{
  "dataset": "photos of plants, animals and fungi (iNaturalist)",
  "train_examples": 77898,
  "image_size": 64,
  "encoder_activation": "swiglu",
  "encoder_patch_size": [4, 4],
  "decoder_qk_norm": false,
  "decoder_tie_embeddings": true,
  "residual_init": "zero_last",
  "beta2": 0.95,
  "grad_clip": 0.5,
  "warmup_steps": 440
}
Rows from block 6 of the image encoder of a small image captioner, named by matrix and row number. Rows with one number belong to one neuron. Each number is 200 + 30 x the weight over its row's rms, rounded and kept within 0 to 999. All counts start at 0.
After each neuron's rows are labels from the 100 images, of 14976, where the neuron reaches its largest size: "peak at" is the part of the image that holds the peak. Only what is clearly more common there than usual is listed. The data: photos of plants, animals and fungi (iNaturalist). In brackets: how many of the 100.
# gate: MLP gate (encoder.blocks.6.mlp.gate.weight, 480x160), inputs 108-159
# fc1: MLP up (encoder.blocks.6.mlp.fc1.weight, 480x160), inputs 108-159
# fc2: MLP down (encoder.blocks.6.mlp.fc2.weight, 160x480, transposed), outputs 108-159

gate.401,197,168,173,246,269,188,179,187,221,235,183,236,190,201,173,217,243,203,165,212,251,169,257,218,229,216,258,237,190,219,209,200,182,205,217,232,164,205,236,224,166,217,246,197,242,178,215,287,193,204,209,263
fc1.401,226,175,229,186,116,217,215,161,231,164,210,204,233,246,255,182,176,188,231,200,167,227,228,197,161,151,153,156,183,193,200,193,202,216,169,155,195,197,218,135,235,187,150,217,147,172,171,123,252,191,237,182
fc2.401,184,153,168,201,243,171,166,211,226,197,213,166,150,214,167,182,165,159,193,180,139,211,200,211,222,257,152,179,227,220,146,173,174,179,201,182,199,201,207,214,205,194,254,178,208,221,228,182,201,251,196,208
peak at: bottom centre (40)

gate.81,170,193,219,201,235,215,246,166,207,145,189,236,224,230,171,202,228,184,192,222,163,207,197,148,226,236,208,143,236,230,212,209,234,182,234,226,218,190,176,146,204,181,222,176,181,182,195,234,185,210,256,219
fc1.81,172,172,258,219,220,201,202,224,242,189,166,186,204,160,198,226,225,131,203,150,229,158,183,210,180,181,256,227,246,200,198,141,246,210,213,259,179,242,188,172,214,169,244,191,205,214,222,201,195,208,184,121
fc2.81,207,279,190,199,178,239,197,174,201,165,137,175,161,205,229,205,178,219,206,183,218,218,200,168,217,180,155,205,196,224,152,227,182,156,204,160,203,212,258,212,166,210,191,160,196,200,243,190,248,258,192,178
peak at: centre (43)

gate.10,195,227,234,197,177,180,225,203,192,252,197,169,247,242,213,194,215,247,224,148,177,177,191,230,211,251,229,243,242,242,248,167,242,209,193,206,173,134,207,227,274,177,194,149,170,249,239,206,192,260,210,195
fc1.10,184,228,225,214,171,208,166,178,225,261,156,135,254,179,182,163,206,207,129,209,247,167,191,189,177,249,170,226,207,183,211,170,226,221,222,188,221,230,219,226,227,162,167,191,161,207,182,213,221,166,170,175
fc2.10,124,221,185,180,207,182,249,169,189,180,219,175,206,168,221,231,181,239,127,195,165,229,201,186,224,260,138,192,173,185,190,219,169,179,212,205,275,160,218,217,200,236,233,242,196,181,148,209,187,182,177,168
peak at: centre (37)

gate.417,205,244,200,173,213,190,142,228,216,202,206,193,158,247,142,136,178,186,239,178,209,255,193,208,200,136,223,236,229,230,166,195,213,201,224,203,244,225,193,201,207,181,233,157,196,223,224,178,235,179,202,180
fc1.417,248,223,248,110,173,184,240,218,184,215,237,216,165,210,210,182,211,213,268,141,204,156,195,187,204,200,189,194,207,265,189,209,270,197,177,180,220,207,223,205,214,215,212,192,253,206,209,220,174,186,174,175
fc2.417,155,176,221,176,151,208,184,165,230,204,222,261,212,215,185,211,194,221,214,175,222,225,220,261,288,222,197,177,231,229,173,184,144,179,190,175,184,148,180,225,189,145,220,189,208,216,197,196,127,208,236,166
peak at: bottom centre (29)

gate.430,128,222,201,138,253,175,238,227,173,208,191,197,191,169,250,218,182,195,175,201,159,249,217,192,213,167,208,220,225,218,193,169,231,193,171,204,186,195,200,221,212,221,199,244,213,184,174,172,281,184,224,253
fc1.430,161,252,182,234,248,219,178,222,177,158,230,205,202,153,236,156,211,190,140,206,193,203,198,179,211,224,206,231,187,211,200,212,202,181,174,239,228,186,236,211,226,186,152,217,171,212,137,139,212,194,191,243
fc2.430,234,127,208,222,176,197,195,229,180,244,213,178,214,199,200,155,266,192,229,179,210,111,266,207,240,150,195,191,187,187,181,250,203,192,134,195,209,179,210,208,181,201,161,189,168,228,182,162,174,166,222,175
peak at: bottom centre (38)

gate.434,191,245,225,217,249,208,182,235,169,176,207,144,215,176,197,195,224,207,171,197,201,200,176,185,158,206,206,207,233,233,221,190,182,162,203,170,221,109,215,167,181,190,202,146,183,218,190,199,181,208,226,241
fc1.434,145,199,257,207,240,148,164,222,214,218,136,212,207,205,226,166,202,199,202,211,186,226,192,172,202,219,190,181,221,213,187,239,212,231,201,176,191,134,216,185,168,143,237,130,233,251,198,195,187,203,149,207
fc2.434,164,201,247,225,192,239,220,219,188,210,249,199,210,171,189,224,175,205,214,203,213,214,182,208,189,176,164,236,160,180,235,142,237,182,187,222,193,229,154,170,211,232,144,216,175,211,189,208,215,180,229,203
peak at: bottom centre (29)

gate.75,218,202,147,180,197,188,211,197,244,198,179,183,153,153,175,184,172,174,250,232,201,232,223,185,248,213,227,159,268,210,195,224,229,189,217,186,176,182,239,226,203,147,181,186,203,213,224,220,198,210,212,175
fc1.75,171,229,199,214,167,192,180,193,196,180,213,179,253,226,188,192,174,231,184,196,176,198,146,178,213,213,232,212,160,251,251,188,168,217,145,232,201,201,219,179,177,262,154,235,199,206,210,195,127,147,205,230
fc2.75,212,132,171,142,233,215,213,187,202,231,225,178,181,195,215,198,155,206,184,232,213,194,186,184,171,204,257,182,178,230,207,181,188,292,161,240,220,206,176,165,159,215,169,206,177,224,208,229,188,170,201,172
peak at: centre (44)

gate.277,160,219,188,211,239,243,172,200,220,227,194,154,215,204,227,232,209,220,192,149,228,193,197,202,138,163,220,173,157,145,134,182,192,231,167,233,228,199,242,213,175,162,210,218,152,151,138,225,241,145,200,223
fc1.277,251,174,200,138,204,124,156,202,180,131,225,245,206,239,183,172,128,238,187,204,167,212,176,212,211,194,175,224,168,225,194,241,136,232,257,200,172,224,177,166,220,193,191,191,191,194,143,168,194,200,196,179
fc2.277,190,215,202,216,201,208,151,202,142,212,224,261,190,270,182,236,193,212,218,200,222,238,198,192,251,145,165,168,244,175,226,186,179,244,165,167,193,221,190,222,208,173,148,170,198,195,224,252,160,222,206,182
peak at: bottom centre (62); bottom right (31)