python train.py --model="image captioner" --dataset="photos of plants, animals and fungi (iNaturalist)" --train_examples=77898 --image_size=64 --crop_scale_min=1 --horizontal_flip=true --tokenizer="word" --vocab_size=2724 --encoder_arch="convnext_v2" --encoder_isotropic=true --encoder_norm="layernorm" --encoder_activation="swiglu" --encoder_mlp_ratio=3 --encoder_inner_norm=false --encoder_patch_size=[4, 4] --encoder_conv_stem=true --encoder_layers=16 --encoder_width=160 --encoder_kernel_size=7 --fusion="prefix" --label_smoothing=0.1 --decoder_width=320 --decoder_layers=6 --decoder_norm="layernorm" --decoder_norm_position="pre" --decoder_activation="gelu" --decoder_mlp_ratio=4 --decoder_head_dim=16 --decoder_fused_qkv=true --decoder_bias="all" --decoder_qk_norm=false --decoder_parallel_block=false --decoder_inner_norm=false --decoder_positions="learned" --decoder_prefix_bidirectional=false --decoder_connector="linear" --decoder_tie_embeddings=true --init="lecun_normal" --residual_init="zero_last" --optimizer="soap" --beta2=0.95 --lr=0.0016 --beta1=0.95 --shampoo_beta=0.95 --eps=1e-08 --precondition_frequency=25 --max_precond_dim=512 --one_sided=false --adamw_lr_other_params=0.0011 --grad_clip=0.5 --steps=8900 --batch_size=64 --epochs=7.3 --lr_schedule="cosine" --final_lr_fraction=0 --warmup_steps=440 --weight_decay=0.08 --adamw_weight_decay_other_params=0.05
Rows from block 8 of the image encoder of a small image captioner, named by matrix and row number. Rows with one number belong to one neuron. Each number is 50 + 15 x the weight over its row's rms, rounded and kept within 0 to 99. All counts start at 0. After the name is the row's rms in percent of the matrix's.
After each neuron's rows are labels from the 100 images, of 14976, where the neuron reaches its largest size: "strongest on" is what is common among them. Only what is clearly more common there than usual is listed. The data: photos of plants, animals and fungi (iNaturalist).
# gate: MLP gate (encoder.blocks.8.mlp.gate.weight, 480x160), inputs 0-53
# fc1: MLP up (encoder.blocks.8.mlp.fc1.weight, 480x160), inputs 0-53
# fc2: MLP down (encoder.blocks.8.mlp.fc2.weight, 160x480, transposed), outputs 0-53

gate.314 097:77 36 41 42 60 37 47 40 67 65 44 46 54 46 38 58 46 32 50 37 55 32 32 28 41 46 43 33 70 51 63 39 57 36 34 85 74 61 44 36 59 40 61 65 52 37 51 60 52 65 47 60 63 77
fc1.314 097:53 69 48 04 24 48 44 53 68 52 22 42 51 48 47 43 50 59 32 51 38 49 50 44 22 48 64 43 73 66 52 53 48 61 31 58 65 59 65 31 63 69 53 46 62 20 44 61 53 45 36 42 66 92
fc2.314 096:49 35 64 60 37 74 37 61 30 63 47 67 62 37 52 42 45 51 57 18 51 51 39 36 56 61 64 53 37 57 65 56 67 54 63 37 59 55 28 59 60 46 59 36 42 52 41 34 33 83 51 44 79 55
strongest on: kingdom Plantae; phylum Tracheophyta; class Magnoliopsida

gate.127 106:52 50 60 74 71 49 72 41 49 28 49 43 31 47 36 25 52 18 63 49 44 53 39 40 43 51 66 32 61 43 53 41 63 56 38 38 39 50 52 36 33 55 52 75 50 18 34 47 55 83 82 41 60 38
fc1.127 105:49 40 31 42 60 50 20 48 66 32 57 49 61 53 68 71 48 78 53 74 51 59 66 40 65 39 74 38 42 44 45 41 34 48 37 31 07 40 45 55 39 50 55 41 40 59 69 41 47 24 60 46 48 73
fc2.127 112:46 50 57 64 52 38 13 71 71 47 62 65 30 43 67 73 73 56 35 49 64 53 63 41 47 63 63 54 44 65 49 55 35 40 74 51 62 62 63 42 60 59 61 17 58 50 32 57 35 48 61 67 41 43
strongest on: class: Aves; order Accipitriformes; family: Accipitridae

gate.251 111:40 33 34 40 32 27 39 78 52 53 66 60 51 33 23 51 51 77 27 68 62 21 24 00 73 57 38 48 73 56 47 64 43 53 46 49 45 65 56 53 56 54 21 43 66 54 58 74 62 31 44 41 30 24
fc1.251 106:39 81 66 43 60 43 64 40 45 49 70 58 29 55 51 45 45 43 44 74 69 47 27 38 54 49 44 26 33 42 35 29 28 29 43 34 48 56 51 44 49 59 53 49 48 43 67 41 47 71 33 30 33 36
fc2.251 111:56 52 50 51 55 42 56 57 37 72 71 40 41 50 82 48 26 42 43 36 35 55 38 58 59 35 71 92 50 37 39 10 44 48 46 32 48 66 51 50 57 46 53 57 54 53 40 39 39 65 10 41 42 40
strongest on: order Passeriformes

gate.351 117:62 46 46 54 28 59 42 39 42 57 71 46 57 08 54 38 66 65 67 49 55 14 49 41 52 43 56 44 41 72 65 64 49 36 70 32 56 87 54 57 67 93 61 55 46 62 35 65 41 55 67 35 56 48
fc1.351 113:45 33 47 50 56 68 50 57 34 32 42 53 61 12 73 54 51 46 58 50 39 35 59 50 47 62 32 57 44 90 64 33 26 45 69 65 58 72 44 75 70 59 62 52 20 53 48 34 36 56 38 51 67 41
fc2.351 100:52 29 55 56 60 56 70 31 49 70 74 62 38 62 73 91 60 44 60 58 70 53 27 74 41 40 61 55 51 34 57 43 60 73 55 73 64 61 51 20 37 57 64 45 18 45 39 85 37 37 43 56 31 67
strongest on: order Passeriformes

gate.280 105:49 43 76 54 77 47 54 80 50 40 08 63 56 48 49 41 54 14 53 51 37 74 59 65 69 45 57 64 45 44 39 78 55 53 67 39 65 58 76 34 25 52 52 54 42 18 42 52 32 39 61 42 45 60
fc1.280 106:42 62 42 42 45 64 49 47 78 24 77 39 53 46 37 54 47 65 66 45 68 25 47 30 77 24 36 52 54 37 52 59 42 50 53 54 42 31 70 40 16 67 48 41 34 25 50 42 71 33 85 42 71 46
fc2.280 105:41 50 56 55 65 48 54 22 55 38 69 31 62 48 89 42 53 66 90 52 44 28 50 40 45 31 62 20 52 65 49 48 56 56 39 77 74 58 65 42 37 57 33 56 45 47 38 39 50 42 38 70 62 63
strongest on: phylum Tracheophyta; kingdom Plantae

gate.136 089:38 52 62 33 47 60 35 63 40 55 64 58 50 38 64 38 44 32 73 38 53 55 52 19 25 51 36 55 51 36 74 58 24 66 53 14 58 33 52 20 56 50 37 64 44 42 22 42 44 63 57 52 50 61
fc1.136 092:54 45 45 46 41 55 54 51 62 45 50 64 55 52 52 61 13 57 57 41 77 24 48 56 45 39 57 43 66 55 47 41 45 61 47 45 30 52 60 27 50 62 57 86 63 54 56 80 46 46 87 52 33 59
fc2.136 092:23 48 36 59 56 52 06 41 54 26 66 51 52 65 46 45 53 57 51 51 53 60 42 66 54 55 27 38 65 42 62 31 68 63 77 50 53 56 33 74 51 30 59 57 21 49 53 66 76 51 53 48 35 44
strongest on: order Anseriformes; family: Anatidae

gate.144 114:61 77 78 38 59 42 58 36 48 24 42 29 55 46 54 65 58 76 67 35 25 33 72 58 47 46 55 63 46 41 40 58 27 47 51 58 26 42 37 54 45 60 28 50 45 74 31 45 68 56 46 59 28 57
fc1.144 109:60 76 76 51 49 41 69 41 43 15 32 64 77 67 35 61 36 87 51 69 33 48 69 49 46 29 64 64 55 38 36 62 34 39 61 77 48 38 44 56 34 65 54 39 28 54 38 39 52 49 45 66 42 54
fc2.144 124:55 29 38 50 59 52 52 37 64 66 32 44 41 70 41 38 52 50 57 91 47 73 33 69 23 57 49 51 49 48 54 47 49 51 41 27 31 71 52 46 60 24 70 49 55 57 55 69 45 33 22 57 53 34
strongest on: order Accipitriformes

gate.94 101:47 25 76 28 18 67 37 58 58 30 44 19 39 64 73 35 44 46 24 30 38 48 46 67 44 65 30 22 35 35 58 22 27 41 36 50 49 30 68 34 61 56 84 53 45 39 52 62 57 73 37 56 40 43
fc1.94 105:57 72 37 68 67 44 54 71 69 46 72 62 57 47 59 59 33 70 88 60 45 33 30 43 48 74 64 56 61 38 63 62 68 49 50 59 63 44 49 71 52 37 30 66 48 73 54 44 44 37 49 60 34 52
fc2.94 095:38 46 24 20 61 51 40 36 33 47 47 36 50 76 33 71 17 70 70 55 75 61 47 00 38 50 41 46 59 63 74 60 35 39 52 48 45 45 45 45 44 63 68 33 61 49 52 44 48 36 15 46 56 54
strongest on: class Aves; order Charadriiformes

gate.443 100:65 49 86 42 46 34 35 34 41 63 74 34 32 62 34 77 52 51 34 50 45 29 42 70 54 24 49 48 44 58 62 50 44 42 22 28 70 59 42 63 66 22 45 86 43 67 44 56 46 57 40 38 62 60
fc1.443 098:49 60 20 71 78 32 25 42 47 36 57 52 24 48 31 40 64 41 46 63 49 55 51 55 48 37 56 39 59 52 20 57 47 73 90 40 68 37 58 59 40 57 37 39 67 41 56 35 60 29 49 74 21 56
fc2.443 095:69 61 56 43 31 48 62 34 54 18 64 51 56 63 47 17 86 66 34 55 35 68 45 80 41 58 58 29 76 37 02 41 48 61 46 50 38 56 41 41 59 49 56 48 54 43 12 31 56 44 69 43 24 05
strongest on: phylum Arthropoda; class Insecta

gate.317 112:67 38 68 61 76 27 46 41 53 57 52 55 63 33 39 36 72 63 32 47 34 37 54 73 66 69 55 32 72 63 49 22 35 36 23 53 28 16 70 51 38 78 52 70 67 58 59 49 44 43 33 66 46 52
fc1.317 111:47 42 45 37 42 50 70 59 61 49 36 65 44 67 68 39 41 49 67 53 35 58 31 75 42 59 69 43 40 52 57 51 60 49 62 39 77 81 59 53 52 16 66 44 41 66 44 44 75 33 35 42 40 48
fc2.317 101:50 29 36 42 42 14 52 52 61 30 39 50 45 42 40 41 47 53 64 41 69 79 50 60 76 53 48 50 58 35 71 27 46 46 55 57 45 20 36 35 63 82 59 54 63 42 42 46 42 28 30 43 73 55
strongest on: order Charadriiformes

gate.275 086:18 51 37 33 55 48 31 44 56 69 13 49 62 38 49 65 74 54 61 40 56 45 67 80 87 51 46 29 67 50 32 72 58 39 39 50 64 45 46 54 48 52 47 61 45 55 52 54 36 57 47 44 31 55
fc1.275 095:42 46 49 48 52 51 56 51 54 19 56 43 40 55 55 51 54 78 46 57 41 53 53 56 15 30 50 60 36 45 61 62 33 87 04 42 65 40 53 62 50 70 43 38 46 58 59 63 46 19 34 54 72 49
fc2.275 093:73 55 39 71 45 89 52 63 47 60 35 54 41 38 51 22 65 34 43 45 41 60 37 54 61 45 36 63 47 70 28 35 25 54 44 24 44 64 41 57 67 48 50 59 36 57 48 39 56 55 39 60 63 62
strongest on: phylum Arthropoda; class Insecta

gate.267 108:59 56 41 74 52 48 78 40 50 36 76 50 31 75 55 41 44 57 16 67 47 48 54 44 27 19 59 45 43 56 47 71 53 78 71 41 48 67 57 39 57 40 43 77 44 68 54 34 34 63 19 34 37 18
fc1.267 107:63 29 50 29 59 49 21 53 78 57 33 45 53 30 43 62 40 47 60 51 67 28 25 31 53 38 45 75 47 71 44 39 55 28 46 52 61 34 52 52 67 60 69 44 30 30 51 45 64 43 52 67 43 51
fc2.267 114:47 48 60 61 46 62 24 51 53 40 49 51 47 39 57 81 57 57 39 42 21 80 35 18 38 55 40 61 43 62 43 34 56 58 58 19 61 43 43 47 70 65 52 53 47 15 50 51 60 47 29 40 29 54
strongest on: class: Aves; order Pelecaniformes; family: Ardeidae

gate.447 107:40 54 43 20 62 76 56 41 53 47 58 08 51 54 58 67 15 45 61 37 61 56 59 80 54 55 41 33 22 45 61 21 63 33 68 56 36 76 57 53 57 36 59 58 45 66 36 53 32 27 30 65 56 62
fc1.447 104:55 53 33 17 70 53 45 34 42 18 51 21 53 41 39 49 39 53 52 64 72 47 70 68 53 57 41 40 31 41 64 13 39 34 60 49 38 44 62 56 47 38 64 64 49 62 39 16 39 21 38 47 69 54
fc2.447 112:50 32 74 38 38 69 64 89 72 59 55 42 53 47 82 49 61 53 33 47 58 50 49 45 28 65 68 17 51 61 64 42 43 39 41 39 47 42 56 71 36 48 55 73 47 55 41 49 26 58 72 48 56 41
strongest on: order Lepidoptera

gate.452 103:68 74 48 50 47 61 60 42 55 41 76 24 49 46 89 55 66 40 65 70 56 55 41 57 49 56 54 70 18 52 58 56 44 44 99 79 53 63 63 54 72 63 64 44 67 59 61 46 53 71 35 51 39 63
fc1.452 107:35 22 52 59 69 40 40 51 49 78 41 48 59 70 56 56 63 54 35 50 57 54 28 39 21 61 39 41 50 31 58 36 32 62 50 28 65 47 61 61 72 63 43 79 75 48 24 63 36 58 65 68 45 53
fc2.452 116:37 58 37 69 55 64 57 13 41 46 54 69 48 26 49 56 64 51 39 45 35 65 46 51 56 36 18 36 59 47 67 88 79 35 71 68 27 75 52 35 40 27 29 55 32 64 61 26 75 55 54 54 31 69
strongest on: order Charadriiformes

gate.69 090:58 45 31 37 46 43 59 32 41 22 68 82 54 23 60 57 60 69 42 60 64 41 60 34 48 52 36 38 44 38 67 67 52 37 35 76 63 64 55 49 57 55 51 49 33 70 60 44 80 68 43 41 69 35
fc1.69 094:73 72 43 69 48 65 46 49 38 47 65 50 57 46 37 61 59 59 59 37 53 66 84 68 59 55 50 42 14 49 47 06 52 55 58 55 38 56 53 46 51 37 46 54 50 35 37 59 41 63 51 46 38 60
fc2.69 098:57 49 48 54 72 31 72 30 51 36 45 57 56 63 69 46 58 64 88 85 72 86 50 41 37 46 68 47 36 64 54 41 57 51 75 53 76 36 41 40 40 43 41 21 58 85 72 33 66 61 49 40 26 52
strongest on: order Charadriiformes

gate.180 103:40 38 44 49 55 45 72 53 51 46 42 26 71 56 34 64 76 62 73 80 67 91 28 60 32 46 73 34 71 29 39 38 69 39 51 41 46 27 42 42 45 45 60 43 44 42 59 59 69 70 50 50 55 38
fc1.180 098:42 55 34 48 42 58 50 44 46 60 42 72 51 31 40 30 48 14 34 45 52 37 45 31 55 50 53 26 44 55 56 75 52 65 64 72 46 60 52 37 68 39 53 32 59 31 38 25 45 69 29 83 35 68
fc2.180 099:57 45 35 30 62 68 48 29 34 72 42 40 47 50 67 58 41 53 63 41 70 58 12 42 54 41 49 83 47 64 34 54 53 71 43 63 52 56 44 66 63 41 50 52 45 58 56 99 46 31 41 57 46 48
strongest on: order Passeriformes

gate.271 112:32 75 66 40 57 45 46 56 40 53 69 34 40 66 35 71 33 73 63 41 49 38 52 39 60 69 67 49 37 46 52 56 66 55 24 32 66 77 54 43 63 30 45 39 72 72 47 56 34 29 59 50 58 35
fc1.271 113:61 34 28 79 53 57 70 49 54 57 18 58 44 34 56 29 70 44 24 41 36 56 86 54 42 27 48 44 60 51 38 44 30 60 46 50 28 35 49 70 31 55 54 93 27 26 54 74 58 80 11 39 56 48
fc2.271 107:00 39 32 81 74 83 69 37 36 55 70 59 61 87 57 51 48 56 65 73 73 41 57 57 26 11 40 69 75 34 51 60 46 27 41 33 25 56 41 84 68 40 53 44 56 67 41 52 70 47 64 59 59 33
strongest on: order Anseriformes; family: Anatidae

gate.323 115:51 39 51 33 68 30 44 43 32 58 39 35 38 52 37 46 22 54 46 51 35 36 55 31 68 55 43 40 37 80 72 45 47 27 46 24 00 54 45 38 67 44 58 29 50 68 54 24 57 79 40 76 50 57
fc1.323 117:66 50 60 51 55 27 72 36 20 30 78 47 50 45 29 38 26 41 53 56 44 37 63 51 51 43 50 40 19 83 54 33 54 58 57 56 44 57 69 29 75 18 73 45 71 53 48 26 53 66 55 59 62 48
fc2.323 108:33 46 60 64 15 53 47 33 43 53 41 53 67 71 44 79 63 54 42 25 76 77 29 53 39 20 53 51 49 68 52 53 55 37 44 40 50 48 52 55 71 71 49 77 33 26 58 57 28 46 49 43 61 35
strongest on: order Lepidoptera

gate.197 110:56 44 47 37 26 45 36 46 36 30 42 42 42 22 34 52 62 47 58 67 40 36 51 45 51 27 42 45 63 47 11 81 73 56 50 19 65 32 44 54 75 26 33 56 33 54 50 35 65 51 39 76 60 67
fc1.197 108:46 54 67 72 58 63 91 65 43 87 56 52 53 79 57 46 40 54 34 38 49 67 50 59 48 71 45 69 24 35 62 20 11 52 40 71 42 56 44 42 46 87 68 47 80 58 52 42 58 64 44 14 53 40
fc2.197 103:54 74 45 60 51 46 42 76 31 50 46 47 49 70 46 48 52 37 43 60 34 39 50 23 61 45 71 34 48 25 58 47 49 49 61 68 82 50 51 60 34 35 36 50 39 29 23 53 56 53 40 68 61 39
strongest on: kingdom Plantae; phylum Tracheophyta; class Magnoliopsida

gate.290 106:29 47 52 58 37 20 47 42 49 73 50 44 50 70 56 74 38 65 63 53 81 33 65 70 40 46 89 59 39 37 69 42 58 69 37 38 52 12 74 41 36 35 53 51 36 35 43 50 36 45 50 23 68 41
fc1.290 108:50 41 21 41 59 59 69 80 54 28 53 60 38 46 45 44 65 22 46 70 35 50 42 40 47 74 28 51 57 53 22 51 57 18 52 50 24 59 30 65 75 73 95 50 41 58 38 45 57 45 60 74 74 48
fc2.290 104:62 54 57 45 53 65 81 35 62 17 40 35 41 46 56 50 50 85 47 55 31 61 64 52 42 64 51 67 40 54 57 82 47 92 48 39 68 43 58 35 55 52 59 34 65 47 29 74 41 33 52 49 53 60
strongest on: class Insecta; phylum Arthropoda; order Lepidoptera

gate.79 093:78 51 52 46 64 62 41 71 58 62 84 64 39 56 50 72 62 72 67 51 38 59 37 58 46 51 56 42 70 67 63 42 53 40 39 60 39 56 43 59 91 41 25 49 28 59 93 59 39 46 17 80 47 50
fc1.79 094:42 46 48 64 33 50 51 43 19 48 47 49 54 54 40 43 42 31 31 84 55 55 32 44 58 55 44 69 54 11 58 55 48 61 50 19 60 61 67 37 23 40 56 68 35 70 64 60 66 37 76 28 86 74
fc2.79 097:24 45 30 60 30 53 49 34 37 51 58 36 42 52 60 59 62 70 51 76 41 81 72 52 36 51 19 40 55 36 38 48 43 30 51 39 35 35 39 30 45 40 70 65 45 69 46 19 43 45 55 37 62 57
strongest on: class Aves

gate.466 098:30 18 53 65 46 52 47 53 37 50 62 46 31 49 62 55 52 47 48 40 32 36 40 44 56 32 54 55 35 46 55 71 62 44 35 29 38 24 56 36 56 56 54 52 59 77 47 32 49 63 89 41 58 51
fc1.466 107:26 45 76 68 39 54 45 57 30 47 74 49 34 49 61 60 59 49 36 60 83 55 50 50 84 40 50 62 47 32 45 40 59 84 39 67 46 82 70 53 48 52 21 55 43 45 67 62 53 46 60 58 41 41
fc2.466 096:36 50 53 19 75 58 57 34 65 52 46 29 45 49 40 65 51 41 57 60 44 39 47 61 73 34 35 21 47 42 47 76 53 44 85 61 35 82 42 47 47 62 51 40 80 73 58 59 43 72 51 69 41 52
strongest on: order Lepidoptera

gate.368 097:65 71 30 48 47 32 41 49 59 27 52 43 43 36 63 49 36 81 54 67 40 43 39 52 36 72 73 41 90 54 29 33 75 37 40 68 64 68 58 50 43 52 42 26 56 35 62 63 44 46 60 36 62 64
fc1.368 101:47 43 46 37 55 72 57 70 60 53 34 51 53 79 35 22 46 44 46 49 59 67 74 52 21 63 40 77 22 46 37 23 42 48 85 68 48 55 26 33 54 42 52 51 47 49 40 34 49 23 64 40 28 42
fc2.368 099:43 63 44 28 61 66 57 56 50 44 42 23 54 31 50 19 44 66 25 69 27 73 41 52 47 30 59 31 38 23 43 42 56 50 39 59 39 69 31 21 45 36 71 48 53 46 79 44 60 62 40 41 42 64
strongest on: kingdom Plantae; phylum Tracheophyta; class Magnoliopsida

gate.22 094:63 62 23 50 44 40 42 66 54 60 78 62 69 45 44 37 56 47 58 49 44 54 68 59 43 40 43 19 70 76 37 39 43 66 62 61 30 70 46 60 62 45 47 70 52 49 79 37 63 41 46 66 41 55
fc1.22 098:45 50 89 41 73 73 68 54 56 37 42 47 61 32 91 50 26 29 48 42 79 28 51 47 38 33 50 53 58 39 64 61 39 48 51 32 38 57 47 54 55 77 44 46 35 42 56 49 59 50 33 55 52 37
fc2.22 099:53 62 45 50 56 49 42 56 51 54 30 37 38 66 37 23 47 67 34 35 39 60 64 59 57 46 55 46 63 49 55 17 17 68 77 06 30 56 61 83 41 68 24 49 63 25 33 53 36 58 53 10 46 47
strongest on: class Aves; phylum Chordata

gate.316 109:58 41 65 69 38 44 65 18 39 47 53 45 64 25 73 46 60 82 28 42 35 60 44 37 77 43 14 91 68 72 63 52 29 65 34 46 59 58 37 44 57 59 42 38 49 72 60 36 47 81 40 76 59 34
fc1.316 109:63 55 50 59 45 85 39 46 71 58 68 34 71 40 33 52 36 65 63 35 70 48 57 52 19 34 46 58 32 58 58 36 55 40 46 61 32 65 63 79 44 63 34 59 46 54 54 43 31 61 36 49 57 11
fc2.316 107:60 63 30 49 48 60 62 62 37 49 39 99 57 74 78 32 52 46 55 61 18 51 72 43 41 42 82 51 41 51 88 56 40 67 51 50 54 42 50 48 60 33 34 23 51 43 42 52 50 43 50 22 55 53
strongest on: class: Aves; order Anseriformes; family: Anatidae

gate.83 103:38 61 75 49 59 22 55 46 27 45 63 48 39 55 41 65 52 12 78 45 46 69 59 56 71 78 51 57 40 67 15 36 35 59 73 74 77 51 66 40 41 45 60 70 41 83 83 10 42 50 42 55 45 30
fc1.83 095:44 49 32 34 44 44 37 53 33 58 68 66 51 37 40 59 46 68 23 52 68 60 44 24 77 56 62 47 38 36 54 40 51 48 38 76 56 50 34 53 59 49 62 28 70 51 56 30 35 52 31 46 74 58
fc2.83 102:51 61 72 52 16 37 78 30 57 67 35 42 68 26 40 70 70 23 72 73 51 84 48 77 65 36 46 55 36 42 18 62 66 35 57 68 39 49 55 59 96 49 36 58 53 63 26 49 56 22 55 53 48 52
strongest on: kingdom Plantae; phylum Tracheophyta; class Magnoliopsida

gate.471 100:54 50 46 53 81 64 39 80 48 58 64 59 62 47 18 52 58 10 25 45 33 40 66 80 67 68 46 37 54 22 54 55 60 38 49 48 75 32 60 46 43 58 55 13 60 50 48 54 47 35 68 54 68 69
fc1.471 102:55 65 54 60 31 35 31 31 45 60 55 44 52 59 25 66 63 70 46 56 37 49 55 54 41 63 55 43 38 58 44 70 44 42 47 42 48 60 22 41 61 29 50 56 32 57 75 29 40 75 31 57 62 58
fc2.471 094:09 32 28 59 72 49 18 57 57 65 66 63 50 59 57 51 62 57 44 48 23 44 60 05 43 63 65 47 46 53 34 02 38 61 49 49 78 38 56 43 30 32 67 74 56 61 39 30 47 24 47 33 75 41
strongest on: order Charadriiformes

gate.185 117:54 73 62 47 28 48 24 36 45 70 51 27 65 54 52 35 59 66 41 67 59 36 50 71 59 32 50 43 39 41 64 39 42 45 43 35 45 40 76 42 72 57 68 57 32 75 55 57 55 46 41 50 50 82
fc1.185 112:46 00 48 57 48 49 38 40 51 68 39 69 36 44 12 42 77 40 44 80 59 46 55 45 66 49 67 42 48 36 61 46 52 37 60 48 47 35 55 59 80 79 53 45 15 37 45 38 52 22 52 70 51 38
fc2.185 109:53 18 65 69 52 64 73 75 32 48 31 21 56 64 43 72 42 49 22 59 71 26 53 59 72 68 58 37 61 39 48 75 48 58 53 20 31 58 58 61 95 44 53 63 48 53 51 52 59 37 48 41 51 59
strongest on: order Lepidoptera; family: Nymphalidae